config.toml
targets = ["finding"]
depths = [4, 4, 4]
batch_size = 384
warmup_steps = 320
adamw_weight_decay_other_params = 0.05
Rows from block 2, named by matrix and row number. Each number is 128 + 32 x the weight over its row's rms, rounded and kept within 0 to 255. All counts start at 0. After the name is the row's rms in percent of the matrix's.
# f: token mixer depthwise 7x7 conv (model.blocks.2.mixer.f.weight, 128x1x7x7, trained with AdamW), a 7x7 kernel
f.0 112 [142 143 116 156 127 144 145 153 144 163 179 178 151 153 137 165 154 127 139 164 121 152 187 119  24  98 170 165 128 163 156 128 164 140 132 150 164 164 190 150 169 162 146 163 129 156 159 141 133]
f.1 115 [171 127 147 149 140 116 129 120 147 109 167 140 143 103 131 144 195 216 185 137 161 193 159 182  84 160 163 132 109 153 178 163 166 162 119 160 151 114 147 140 158 119 102 105 149 149 143 108 166]
f.2 126 [139 150 146 157 134 191 152 140 154 154 165 139 141 169 142 151 117  97 126 162 129 143 163  76  63 123 184 173 115 170 101  97 158 135 180 180 182 174 167 172 157 159 140 149 140 138 138 149 156]
f.3 070 [153 113 150 133 161 148 184 126 100 178  87 138 141  41 145 128 186 126 134 133 120  92 165  92 109 143 174 171 112 209 130 169  73 110 114 135 106 132 106 138 149 128 130 158 174  95 127 112 164]
f.4 104 [118 127 131 145 113 119 134 133 101 118  98 117 135 120 108  89  74  98 136 118 105 128 109   3 192  64 115 107 114 102  64  51  99 138 121 123 120 151 123 130 119 128 101 105 102 101 154 120 146]
f.5 093 [166 171 164 183 122 143 144 148 134 130 163 128 153 161 162 132 139 152 131 144 203 137 179 159  99 154 160 168 173 135 125 183 106 115 154 196 169 118 169 148 130 162 181 157 141 169 168 134 135]
f.6 107 [ 94  96 144 119 120 116  80 102  99  82  98 109 113  95  98 130  89  72  93 102 118 108 102  66 178 155  67  98  98 120  81 109 119  96 109  83 107 125  75 112  94  97 103 134 145  62 103 129 135]
f.7 071 [193 117 111 137  98 197  90 130 150  81  84  88  92  80 157 156 189 156 116 169  76  83 109 117 162 105 112 131 184 130 139  94 134 117 119 151 130  85 105 117  91 157 133 170 112 113 122 110 161]
f.8 115 [153 116 122 155 140 110 134  98 145 185 139 163 181 111 108 185 183 201 137 132 134 134 125 207 102 156 173 122 128 159 168 193 183 142 134 150 150 147 125 160 139 149 138 145 139 151 152 132 180]
f.9 116 [117 142 104 116 120  90  95 149 115 108 140  99 114 108  70  97 122 133 136  95 104 129  84 176 137 143 103 100  98  67 118 188 155  76  54 107 114 147  62  88 110 161 118 114  98  92  68 124 117]
f.10 100 [ 92  89 123 102 105 148 114 138 139 103  88 116  87 124 101  94 104  62  94 120  86 126  81  89 230 128  67 110 124 143  86  82 141 125 124  87 129 143  76 121  93 117 113 154  86 118 131 129 143]
f.11 144 [124 125 101 103 123 113 129 113 104 121  88 117 106 124 120  81  66  50  81 107 120 131  65  64 141  58  89 114 119 104  62  64  71 114 122 138 121 117  96 128  98 117 116 116 113 122 118 130 115]
f.12 074 [105 139 146  97 105 111 153 162  84 122 130 141 119 128  93  79 102  56 100  90 134 157 133 153 150 208  94 162 134  96  86  82  99 127 129  71  95 135 123 118 116  73 141 161 180  84 128 151 162]
f.13 116 [111 138 144 176 130 138 127 137 119  77 147 144 147 167  97 165 135 168 122 151 117 158 170 198  73 186 144 150 150 104 143 169 156 181 108 110 158 108 188 121 197  95 132 153 172 143 131 140 163]
f.14 083 [136 148 166 159 128 110 135 171 157 131 199 163 145 137 108 137 194 132 141 148 135 127 101 203  89 124 164 184 139  81  84 196 169 125 148 154 145 155 151 128 162 118 169 132 124 142 144 150 180]
f.15 099 [110  97 139 153 150 133 150 136 127 157 165 199 109  93 199 128 127 141 143 141 180 145 182 161  89 133 176 144 118 180 174 161 123  84 174 129 177 158 149  91 171 145 156 112 110 120 143 118 176]
f.16 079 [116 137 142 118 144 138 116 100 112 146 104 149 109 127 113 131 117  50 124 119 137 151  59  98 195 145  49 131 125  68 160 114 129  72 155 141 102  68  70  86 108 137 155 145 151 135 164 162 124]
f.17 096 [102 156 103  91 150 112 132 104 115 121 101  89 119 164 149 103 110 118  61 158 134 148  61 104 191 129  46 140 121 110  67  67  88 102 116  75 151 138 142 110  89 130 119 143 109 104 153 120 103]
f.18 101 [150 147 142 183 166 153 164 174 158 132 137  99 157 168 140 110 151 168 131 143 143 186 119 151  59 102 211 132 144 101 130 171 147 134 108 147 155 130 152 119 153 150 197 145 144 171 174 152 155]
f.19 059 [118 117 132 101 155 158 194 161 150  95 196  98 133  94 110 186 102  93 140  67 191 108 132  85 110  96 152 111 190 145 131 146 189 100 152 145 122 105 106 109  94 138 133 118 139 127 161 159 161]
f.20 077 [ 79 132 162  94 121 148 148 140 159 130 151 144 164 151 122 160  98 163 135 165 112 170 116 198  95 152 147 118 157 118 119 199 228 110 149 148 124 142 160  84 161 142 125  90  98 157 158 142  92]
f.21 101 [165 114  99 190 183 155 125 146 121 132 147 178 142 120 131 137 187 126 161 172 137 167 163 159  71  96 188 133 146 112 173 140 178 174 144 109 160 179 144 153 163  89 176 144 128 134 125 149 133]
f.22 106 [148  89 171 132 112 130 102 111 151 124 142 148 117 171 142 136 193 182 152 150 128 140 189 160  49 182 169 128 119 114 186 179 145 189 116 119 128 141 137 139 182 136 154 100 177 130 128 142 120]
f.23 096 [149 104  87 126  92 146 114 121 125 110  99 143  65 158  56 205  82  82  96 119 190  77 125 128 165 117  81  79 117  98 112 102 156 113 155 108 142  79  82 111 121 126 117 131 120 140 140 124 101]
f.24 098 [179 113 174 136 163 137  81  92 128  45 143  50  68 163 127 149 123  96 111 131 135 172  87 137 161  75 112 117 128 111  59 140 126 131 104 111  86 133 101  94 126 123 138 100 152 150 102 114 134]
f.25 101 [ 85  87 128 154 117 125 171 122 113 127  62 139 136  76  82  78  78  71 130  83 125  96 116  89 182 116  88 146 115 130 136 140 112 105  74 104 109  93  88 122 126 116 145 106 171  90  63 137 140]
f.26 081 [133  94 147 141 100  89  87 130 147 177 142  60 135  69 156 124 148 166 111 180 172 113 104 138 120 155 117 105  40 155  93 141 177 157 112 121 141 157  83 154  91 143  78 126 149 132  99 100 133]
f.27 101 [ 95 133 167 101 157 155 133 172 140 129 140 106 126 134 150 112 190 212 120  99 170  79 212  63 108  62 189 146 160 136 134 128 138 144 136 121 127 157 136 140 140 155 119 106 134 153 103 142 119]
f.28 088 [ 67 179 179 152 157 149 133 161  92 119 129 115 103 145 146 121  62 138 100  82 129 129 128 112 133  82 136 194 137 122 118  63 133 124 149 137 103 102 133 160 134 136  68 176 174 119 143  56 136]
f.29 095 [126  76 114 117 124 104  98 127 103 121 138 139 134 134  94 134  95  68  74 125 111 149 132  30 181 125 112 127 101 136 127  88  10 125 125 109 113 105 157 127 127 161 114  93 149 105 130 148 142]
f.30 098 [136  92 102 133 107 108 147 139 145 156 151 138 148  60 144 140 155 164 160 133 158 150 113 243 101 183 124 101 136 161 119 201 191  94 123 110 158 109 165  97 128 117 124 108 132 154 123 147 132]
f.31 082 [144  84 204 116 118 190 148  86 160 105 157 111 154 142 154 139 122 161  31 118 157  85 173 136 109 134 163 150 155 138 131 148 164 169 141 106 157 137 142  94 123 165 146 143  88 115 151 144 178]
f.32 069 [149 130 113 131 123 130 119  75  96 106 114 110 120 159 198 168 113 125 128 168  86 145  84 149 161 134  65 163 101 151 102  74 162 106 130  82 192 150 114 179 121  65 104 132 124 132  93 152  83]
f.33 110 [ 98 106 107 130  99 120 126 116 146 117  80 122 116  95 125 141  76  74 143 114 118  60  84  50 183  32 117  92 131 129 100  89 160  96 152 133 111 106  90  98 104 115 133 147 100 111 139 107 125]
f.34 087 [ 98 169 162 158 143 117 119 130 107  93  80  90 129 104  76 144  49 145 141 123  96  64  99 157 174 122 103  82 165 133 135  66 109  98 126  73 105 128 142 123 114 132 173  76 118 127  98 119  91]
f.35 104 [109 128 123 112 115  89 128 138 113 148 152 106 102  98 133 143 114  15  86 161 117 108  93  94 145 151  97 171  98 119 103  22  88 121 117 136 126 137 165 129 102 147 143 150 125 146 109 155 180]
f.36 117 [117 114 101 130 130 119  81 106 110  65  97 134 136 152 129  98  93 100 131  89 116 104  95  36 185  57  80 101 121 110  79 102  93 114 103 143  76  98 132  84 120  98 126 140  88 122 112 141 122]
f.37 108 [126 135 144 132 107 150  89 107 112 166 147 164 159 141 154 185 121 134 132 185 125  99 211  70  86 100 152 112 168 141 190 157 175 193 180 154 146 150 149 145 146 128 144 109 131 152 136 116 161]
f.38 080 [151 124  99 184 126 126 140 126 168 102  96 101 131 159 118 148 139 191 139 101  92 146 161  90 101  97 173 174 145 109 201  96 189  94 153 102 147 120 115 172 130  67 112 169  92 155 112 113  92]
f.39 102 [110 102 151 127 121 111 151 119  67  98 108 119 127 119  98  97 100  82  88  94 102 113 136  75 152  42  97 160 134 129  76 105  68 112 111 117 129  74  85 119  68  96 129  97  91 145 133  87 129]
f.40 094 [ 97 118  99 127 116 110 128  98 104 126 108  53 102 124 132 143 123 197 203  85 120  95  94 134 129 135 158 142 112 101 125 138 158  59 142 110 108  70 114 139  80  64  80 114 128 127  92  85 135]
f.41 069 [182 221 129 124 136 151 123 129 142 120 139 138 113 121 119 175  98  72 132 142 105 160 124 106 140  95 140 157 131  97 117 114  85 103 184 151 128 110  53 143 149 162 126 117 216 109 130 154 173]
f.42 087 [ 76 117 133  85 138 122 128  96 132 146 203 143  71 142 119 112  83 104 100 101 135 121  94 154 145 192 111 168 132 106 101 103 125  51 150 136 117 183  96 181 165 136 140  83  99 115 161  98 124]
f.43 144 [105 111  98 119  95 110 118 118 100  84  80  87  96 115  90  93  92  84  93 113  95 102  69 120 147 109  88  89  90  87  78  71  87 107 106 101  92 100  85  96  92 102 116 109 111  96 117 123  95]
f.44 108 [156 149 117 117 132 125 179 103 179 147 147 145 125 130 164 145 189 216 164 120 153 115 163 109  73 151 149 120 116 121 198 159 179 155 121 171 144 143 189 150 169 163 155 140 136 133 132 156 141]
f.45 108 [121 122 107 112 104 131 114 103 119  83  98  95  99 119 133 104  75 109  86 125 106 111  30 146 187  67  59 116 126  56 140  89  95  93 109 126 117  98 102 122 116 120 130 102 107 124  94 110 111]
f.46 110 [125 133 110 130 113 136  85 141  96 126  98 147 132 116  95 107  82  96 120 118 136 112  95  66 182   6 125 108 118 133 162  59 103 102 122 103 123 137  99 101  68  99 125 147  99 130 123  93 138]
f.47 081 [148 134 113 152 140 120 104 120 132 128  94 132 130 138 124 144  46 104 120  73 116 143  93  22 189 126  94 130 135 131 108  72  50 138 149  87  88 120 120 149 104 118 158 131 172 113 123 141 105]
f.48 082 [118 113 130 141 107 156 118 196 143  87 155 149 123 135 121 110 165 164 125  93 147 149 145  96  85 163 181 187 144 169 158 105 134 117 112  74 154 139 190 140 186  95 146  76 131 185 157  92 149]
f.49 109 [105  90 136 146 137 126 127 148 136 101  86 127 145 127 111  84  91  86  52 121  97 142  99 100 173 102  87 128 121 142  91   0  94 152 122 105 114 148 134  83 116 111 144 110 142 121 114 124 162]
f.50 113 [134 145 148 137 120 127 147 123 105  80 101  97  84 142 136 126  94 101 119  81 130 100  90  80 189 139  78 137 142 150 103  44  59 104 123  86 103 152  90 125 109 129  76 152 105 104 105 189 135]
f.51 097 [103  96 182 112 116 145 113 122 142 179 144 184 141 118 121 159 128 154 144 132 131 131 143 154 101 146 113  55 129 159 130 145 144 167 222 160 149 217 178 139 157  93  94 127 147 144 114 135 155]
f.52 081 [167  92 116 149 167 163 134  93 128  77 128  77 136 160  77 114 133 142 135 179 102 169 174 129 122 141  77 195 131 130 145  80  97 140 121 112 132 130 171 155 165  39 145 118 152  97 146 115 152]
f.53 095 [142 140 146 127 133 133 147 143 143 141 164 137 144 111 127 140 140 180 129 148 113 120 178 172  82 101 187 213 128 171 137 124 143 109 219 122 152 122 183 119 176 135 122 175  69 156 162 128 143]
f.54 118 [ 99  78  69 104  92  59 101 102 113 133 119 111 129  83 111  98  95 141 114 104  88  79  88 115 168 120 100  80 126  88 111 172 152  94 110  91  93  98  89  93 110  93  85 108 109  97  96  99 131]
f.55 141 [131 117 105 143 112  95 136 111 124 111  93 121  96 110 117 116  41  48  46 121 138 135  74 102 182  97  89 128 133  90  84 113  83  93 122 131 122  78  78  91 115 130 145 127 135 145 111 133 129]
f.56 107 [135 135 116 131 107 142 144 147 100 109 155 140 165  99 151 140 184 190 122 163 137 161 150 194  51 171 161 157 107 160  82 166 176  75  91 135 153 159 163 104 137 179 123 148 134  85 125 129 130]
f.57 101 [134  94 154 153 122 132 114 133 133 118 153 128 195 125 144 108 131 183 144 106 146 204 144 156  71 207 159 136 150 129 130 187 162 177 122 152 198 119 153 152 119 146  64 134 142 142 146 139 146]
f.58 101 [122 140 140 125 139 138 130 170 124 118 154 127 134 141 113 149 162 211 201 154 129 166 178  92  64 153 186 127 123 133 207 179 175 124 137 143 133 171 157 120 165  99  90 131 156 128 124 114 117]
f.59 087 [145 164 158 127 147 141 143 120 174  83 126 132 149 138 117 116 215 191 144 103 143 149 196 162  83 109 164 145 174 125 120 154 167 136 133 112 126  83 167 101 140  90 109 124 125 176 126  54 145]
f.60 109 [127 109 100 154  87  41 130  87  98 118  82 123 107 117  89  82 104  52  80 130 110 116  98 158 178 109  63 132  98 145 103  99 131  93 152  89  89 117 112  97 110 105 137 154 120 120 147  97 117]
f.61 088 [122 103 103 107 136 124 150 131  76 141 116 112 142 106 193 126 177 164 183 140 117 127 148 163  76 165 117 180 132 135 153 186 171 108 104 106 151 142  71 171 154 196  83 165 126 149  89 148 132]
f.62 107 [ 67 120 102 130 122  92  71  97 107 109 119 128  67 101 118  91  96 111 129 104 115  78 119  97 193 139 104 132 111 101  97 151 108  85 117  91  90  92 136 112 116  59  97  82 124 147  99 124  62]
f.63 085 [ 96 184 190 166 165 141 127 140 121 116 137 136 143 123 175 148 116 142 101 111 156 152 153 139 114 122 164 180 178  60 177  99 174 160 158 133 179 100 194 100 119 143  97 122 166 167 105 142 131]
f.64 081 [161 116  78 127 117 131 216  76 142 178 154 110 104 120 120 118 153 114 121 107 119 157  93 116 143 151 127 151 131 104  61 109 107 113 115 123  85 146  76 150  68 156 157  90 150 188 182 123  93]
f.65 087 [145 116 127 165 159 103 107  92 144 150 101 162 131 149 174 111 112 199 187  96 111 119 158 166  99  76 197 102 121  87 181 161 164 135  93 143 106  98 131 154 133 117 111 116 183 108 123 169  85]
f.66 105 [ 95 131 111  94 128 134 115 138 130 122  85 116  70 136  83 127 105  77 101 130 151 129  72 104 171 120  44 131 140  94 135  47  54 158  93 118  84 114 111 144  75 136 107 103 142 152 126 126 130]
f.67 072 [168  60 121 135  92 162 105 130 116 119  98  90 123 149  73 105 144  91  98  71  92 165 127 151 180  67  71 128 130 110 149 146 136 117  83  95 150 114 104 123 103 102  92 164 126  65 132  95 159]
f.68 090 [ 92 119 134 143 135 146 134 129 183 136 122 153 117 133 185  86  99  61  73  71 200  87 129 113 168  91 145 106  72 132  93  82  99 127 156 140 134 105 101 144 160 161 170 123 122 170 138 161 136]
f.69 102 [164 122 165 111 115 145 122 129 129 103 138  98 168 103 125 152 162 219 132 133 126 122 169 176  51 154 196 141 124 175 173 173 171 151 125 136 174 168 164 144 155 112 120 113 106 100 130 147 109]
f.70 106 [ 95 123 124  95 149 129 107 126  88  77 110 153  89 127 141 109 120 106  60 166 141 109 109  63 173  90 102 107  83 161  44  98 112 140  86 107 132 105  98 126 108  97 128 174  92 121  72 131 109]
f.71 117 [135 143 189 152 129 136 161 131 153 159 144 153 178 144 178 156 148 158 163 161 125 149 148 137  74 141 215 163 150 197 147 141 141 141 164 163 128 146 191 153 158 142 154 135 140 163 145 148 175]
f.72 093 [167  97 101 135 104 113 131  86 146  98 154 105  90 147 111 131 101  89 126  98 109  57 133  80 155  81 123  95  81 189 121 121  65 109 121 143 104 122 118 106  87 113 161 102 127  75  99 182 182]
f.73 063 [118 139 136 131 160 119 148 126 148 116  86 133 121 182 172 142 158  98 133 108  93 166  78 124  99 130 192  30  86 185 128  92 129 135 161 153 141  84 180 134 144 116 115 163 126  70 142 107 143]
f.74 098 [161  98 127 105 129  96 127 123 133  97 140 144  76  91 132  77 122  53 113 105 154 144  70 103 162 149  93  93 141 120  93 103  98 109  98 134  71  92  98 119 110 159 137  78 156  57 172 104 162]
f.75 099 [ 90 127 146 131 110 127 118 161 129 153 199 118 151 180 110 115 163 175 154  98 149 103 226 158  77 127 182 102 146 112 149 197 176 145 116 143 149 141 160 143 152 174 127 144 152 117 131 131 106]
f.76 167 [ 96  94  97  94 107 102  88 100  82  97  93  97  86 105 103  95 102 110  96 104 103  83  87 111 170 111  92  78 117 108  91  99  80 103 117  87  95 107  87 106  99  82  99 104 109  86 103 104  93]
f.77 100 [174 145 137 167 159 161 153 150 117 154 151 159 127 175 151 182 138 131 166 117 156 182 173 113  76 128 167 142 159 154 174 180 146 157 173 140  94 107 149 153 136 160 182 158 137 158 155 124 192]
f.78 113 [135 140 106 108 103 121 147 120 107 122  54 106  89 152 103 106  88 112  92 118 110 124  53 122 217  56 115 132 138  90 121  61  74 145 129 156 116 121 137 128  86 122 149 126 101 168 131 106 110]
f.79 136 [141 146 142 162 142 148 131 137 142 150 186 176 129 128 121 160 184 121 126 168 147 166 203 135 104 104 176 155 147 188 186 151 153 164 160 141 151 183 187 180 150 157 137 139 140 150 156 131 138]
f.80 094 [109 144 106 159 136 174 127 140 116 137 141 116 193 109 149 122 111 168 193  80 173 144 151 170  80 150 162 113 153 125 108 169 100  95 198  64 119 117 183 153 117 104 112 120 113 117 124  90 179]
f.81 081 [125 144 185 124 108 154  93 124 121 135 109 133 102 162 161  91 122 127 113 133 153 192 101 145 113 186 124 164 124 143  81 142  53 212  81 107  91 137 122 106 115 132 119 168 172  98 165 129 179]
f.82 098 [143 125 130 123 143 122 162 114 166 171 167 160 126 151 192 130 111  95 109 162 134 163 179 106 104  38 205 170 126 127 150 140 160 178 160 156 147 160 135 191 117 134 122 147  83 115 135 119 139]
f.83 086 [159 156 147 191 100 135 151 154 113  83 121 116 123 129 109 104  95  36  60 127 126 171 130  54 105  60 112 157 112 100  98  54  94 122 141 136 130 146 121 138 117 153 125 141 132 123 145 144 128]
f.84 090 [124 146 110 140 131 154 124  60 157 105 146 149  76 126 144 175  95  59 135 141 115 122 134 169 137 101 126 145 156  99  91  43 176 149 160 172 137 164 130  77 130  86 120  88 113 147 178 101 143]
f.85 087 [123 118 174 117 121 149 144 104 171 178 155  87  99  83 122 124 155 176 158 159 119 119  84 204  84 126 122 190 168 130 133 141 143 101 181  97 125  90 159 170 175 137 134 127 107 166 158  81 121]
f.86 087 [165 127 132 152 124 115 142 106 166 178 146 136 105 104 118 127 117 120 159 217 234 117 147 160 111  98 148  88 171 147 137 142 126 121 166  92 173 129 148 134 138 175 121 126 111  92 164  69 150]
f.87 075 [ 76 130 101  90 161 156 134 135 150  97 115 196 101 108 165 109 196 136 146 152  95 128  96 109 121 121 165 181 117 145 159 129 151  87 145 197  96  80 135 154 174  55 127 118 119 113 120 153 106]
f.88 124 [124 121 130 140 158 144 109 138 146 123 156 128 138 149  95 110 195 228 173  96 119 107 147 181 101 179 198  99 130 150 169 101 151 163  92 153 170 159 154 149 145 144 103 140 112 103  85 122 106]
f.89 091 [131  78 170  97  79 130 132 159 106 165 157 121  76 120 136 105  69 125 124 140 120  78 137  17 159 133 123 162 125 158 108  81 143  57 153 102 107 149 135  99  91 134 128 146 118 131 104 107 117]
f.90 093 [143 162 120 180 173 115 120  89 144 140 109 152 164 100 189 133 182 126 143 142 222 175 128 201  86 139 142 139 130  97 166 161 165 178  97 136 178 126 114 121 118 141 141 124 110 159 144 128 138]
f.91 088 [ 45 131 130 122 129  97 109  90 104  53 119 123 107 106 115  95 159 114 138 129 120  94 134  57 149 141  76  60 178 114 102 185 126 100 118 139  64 142 121 127 114 131 138  71 113 141 135 135 109]
f.92 121 [123 127 155 158 136 167 138 158 156 144 153 119 134 146 142 131 164 174 204 147 137 143 174 166  90 146 189 127 133 179 217 187 165 187 140 127 158 137 132 167 154  88 127 124 139 151 114 129 136]
f.93 094 [134 126 124 148 143 107 132 149 139 176 153 172 114 180 169 140 157 138 183 116  74 196 160 136  80 134 119 116 115 144 133 186 167 133 133 147 172 152 169 141  98 220 148 132 115 188 133 123 115]
f.94 090 [140 125 113 142 134 114 138 102  96 142  93  94 136 115 132 151 116 121 101 142 125  96 127  65 140 241  37 176 132 126 168  65 102  72 136 105 105 142 133 121 122 135  96 133 126 161 127 167 126]
f.95 111 [ 72  98  99  78  79 104 113 143 139 138 106 121 103 121  98 102 136 162 165  84  90  75 116 141 170 131 102  53  87 103  89  80 105 108 102 115 131 120  93 146 151  84  93 126 113  69  89 115 103]
f.96 078 [134 143 135 122 129 117 146 119  91 101 224 105 140  92 156 146 147 109 120 128 152 224  93 108 150 141 105 185 113 138 114  77 136  64 117  66 138 140 113 150 140 138 164 166 119 110  77 131 145]
f.97 088 [103  95  57 166 128  90 122  90 144 139 173 177 147 116 135  94 194 156 108 138 103 139 124 188  91 174 169 132 114 149 154 190 180 114 111 136 166 108 153 139 151 134  72 137 120 118  99 110  96]
f.98 086 [138 109 181  89 147 127 134  82 126 131 115 163  99 114 124 182 176 133 176 123  97 192 153 135 107 185 109 166 144  81 111  83 171 152 158 145 126 163 188 130 116 152 114 134  94 137 185  83 160]
f.99 099 [114 128 146 126 115 132 110 127 145 150 188 164 143  95 171 216 168 169 128 140 133  69 162 122  54 123 170 110 134 184 178 174 139 139 135 107 172 137 161 126 168 147 120 111 145 124 137 166 161]
f.100 108 [110 100 151 123  97 127  95 125 128 122 115 149 151 123 134 105 111  84 115 109 127  90 126  57 147  82 130 159 123 117  81  42  53  98  79  80 144 196  93 148 117 124 158 101 117 117 139 118 176]
f.101 099 [113 104 126 126  94 107 126  97 108 189 193 127  93 112 123 160  72 132 193 122 124 110 194  36 140 139 121 126 129 163 146 147 181 154 116 157 154 115 105 140 151 133  87 112 152 167 143  80 140]
f.102 100 [ 57 120  96 113 113  92  86  80 124 156  76 151 108 112  63 123 135 134 128  91 124  87 117  92 195 117  94  85 132  81 153 104 161 112  99 109  93 138 117 116 124  87 112 120  84  73  88 113  99]
f.103 100 [124 130 158 137  91 119 136 151 121 135 119 142 165 149 111  86 158 153 149 143 146 137 154 174  82 202 150 185 190 110 201 168 127 170 127 148 154  88 104 156 177 120 138 183  98 139 127 166  92]
f.104 101 [101 154 130 114  97 111 128 132 129  60  65 111 126 182  92  86 171 132  91 121 148 125 113 161 128 231  87  76 108 111 139  75  83 109 132 113 122 126 170  91 132 152 138 121 137 113  90 134 153]
f.105 094 [ 73 185 122 143  89 162 138 151 110 141 121 135  86 151  84 166  92  62 110 154 111 148  98 101 158  69 168 122 167 104 135  93 105 133 151 192 156 113 158 116  90 144 192  82 131 132 134 149 134]
f.106 116 [138 140 133 139 155 108 133 120 175 173 189 128 153 120 157 151 142 148 193 164 142 117 175 151  78 176 176 115 141 157 205 178 215 137 126 127 142 123 166 158 154 147 146 146 125 116 125 151 127]
f.107 081 [124 131 122  95 148 121 131 187  77 143 160  75  84 115 118 102 121 173  86 165 203 182 144 141 110  99 121 105 137 109 183 133 132 126 147  81 137 150  83 113 136 129 108 219 113 138 169 134 134]
f.108 083 [140 157 143  89 101 149 163 136 171 137 129 122 116 131 166  99 158 175 215 177 163 164 166 121  91 144 171 144 116 169 148 150 168 155 105 140 192 137 169  83 151 110 120  94  81 130 128 118 172]
f.109 129 [113 150 130 131 147 128 109 134 150 136 167 132 156 123  97 146 182 147 198 129 115 118 175 158 102 168 170 150 123 168 219 212 203 158 105 125 148 129 147 139 160 136 137 160 138 132 124 155 104]
f.110 103 [105 146 108 154 129 127 143 134 135 161 155 106 185 150 116 134 183 167 168 144 122 186 143 229  63 213 141 138  95 161 129 143 119 151 145 122 134 162 174 123 142 117 143 112 156 159 137 107 135]
f.111 104 [108 130 108 107 104 118  68 116 126 109  81 106 109 132 126  84 133  22 109 122 101 134  90  75 191  98  78 151 142  96 115 123 133 122 110 119 117 104  87 138  99 157  61 122 102  90 119 115  90]
f.112 092 [125 136 153 125 129 144 147  95  74  97  54 106 101  92 164 113  85  97  95 145 111 151  90  87 176 127  99 159 116  99  92 103  39 142 147 113 138 104 117  91 138 129  96 142 141  58  98 105 103]
f.113 077 [125 136 175 160 137 154 115 163 185  82  74 142 176 124 104  76 150 148 149 135  47 168  98 152 107 111 161 115 142 162 128  95  64  84 129 108 169 147 146 141 131 103  92 144 155 112  77 140 138]
f.114 102 [144  77  90 125 137 101 109 122 114 133 117 115 137  75 111 137 101  43  93 137 172 140 107 116 203  98 104  75 104 114 114  56  34 112 107 117 113 102  97 106 118 117 118 126 122 120 107 139 134]
f.115 118 [101  72  85  72 122  91 102 100  89 114  85 113 122  99 105  92 132 120  95  88 108  78  99 132 177 116  87  84  80  91  89 117 112 101 133 120  94 120  88 108 118  89 143  79  88  80 110 108 101]
f.116 101 [134 135 149 148 111  91 154 141 100  83  87 126 114 175 162  37 103  96  63 109 100 124 127 103 180  91 115 111  94 106  68  61  94  89 131 106 111 152 108 101 134 115 148  96 108 116 152 108 118]
f.117 100 [111 126 108 191 101 124 142 126 147 162 132 106 135 131 168  91 195 159 152 117 107 116  99 203  78 192 135 144 128 120 118 161 166 131  87 146 143  91 183  92 138 186 174  83 152 115 123 110 111]
f.118 104 [136 174 141 201 146 142 131 110 160 126 119 101 161 135 104 151 200 237 158 139 153 150 172 102  64 142 178 119 116 160 129 111 148 134 123 101 143 155 147 134 174 148 138 159 115 140 119 142 106]
f.119 085 [ 80 101 129 137 143 100 117  73 144 131 144 193 160  73 184 168 112  94 148 126 175 150 116 139  91 174 118 187 138 153 146 152 114  99 103 168 100 142 152 129 117 164 139  40 169 125 132 133 133]
f.120 071 [111 206 147 133 134 140 149 127 143 109 149 141 173 117 150 116 119 200 138  89 107 131 184 156  97 189 151 154 112 133 143 162 153 144 103 132 169 114 224 132 104 160 154 153 174 120 102  90 114]
f.121 111 [161  95 139 148 139 116 101  90 127 158  95  78 122 143  89 126  30 194 116 150 133  64 160  83 139  50 128 129 127 129  85  97 108 106 139 107  96 158 103 148 133 139 118 152 129 115  92  95 137]
f.122 121 [110 116 128 144 131 143  95 139 104 124 145 152 150 148 145 162 201 197 137 167 120 113 213 159  64 124 212 155 155 141 177 184 139 153 121 135 152 124 143 155 132 132 115 119 131 159 126 119  83]
f.123 077 [118  91  70 110  89  48 166 123 159 115 126 159 100 125 166  69 146 134 103  85 152 100  83  98 139  77 104 130 132  49 113 126  93 105 128 136 184 144 135 120  80 120 102 148 108 101 104 142 137]
f.124 103 [105 113 129 101 113 110 120 157 114 121 119  98  73 116  83 110  79 106  85 121 157  74  85  62 145  33 140  81 135 111  84  67  86 140  88 123 103 110 100 110  91 119 132 111 117 128 106 126 139]
f.125 125 [131 124 113 107 113 128 117 120  91  75  88  87 134 132 115 116 102 102  80  93 126 109  78  69 161  68  89 131 115 136  53  28  63 117 140 153 124 118  90 122 107 142 115 129 124 116 126 127 142]
f.126 119 [106 147 152 132 127 131 132 103 129 146 143 108 141 123 105 103  77  50  74 162 115 156  59  90 178  71  90 102 159  83  56  84  81 136 139 154 145 117  84 119 127 116  95 112 144 149 138 126 119]
f.127 087 [ 94  94 109 136 133 117 117 104 127 191 143 118 177  86 113 148 174 144 163  95 150  87 216 118 105 197 147 122 109 181 152 174 133 130 156 114 171 133 139 118 137 143 166 130  81 129  66 140 131]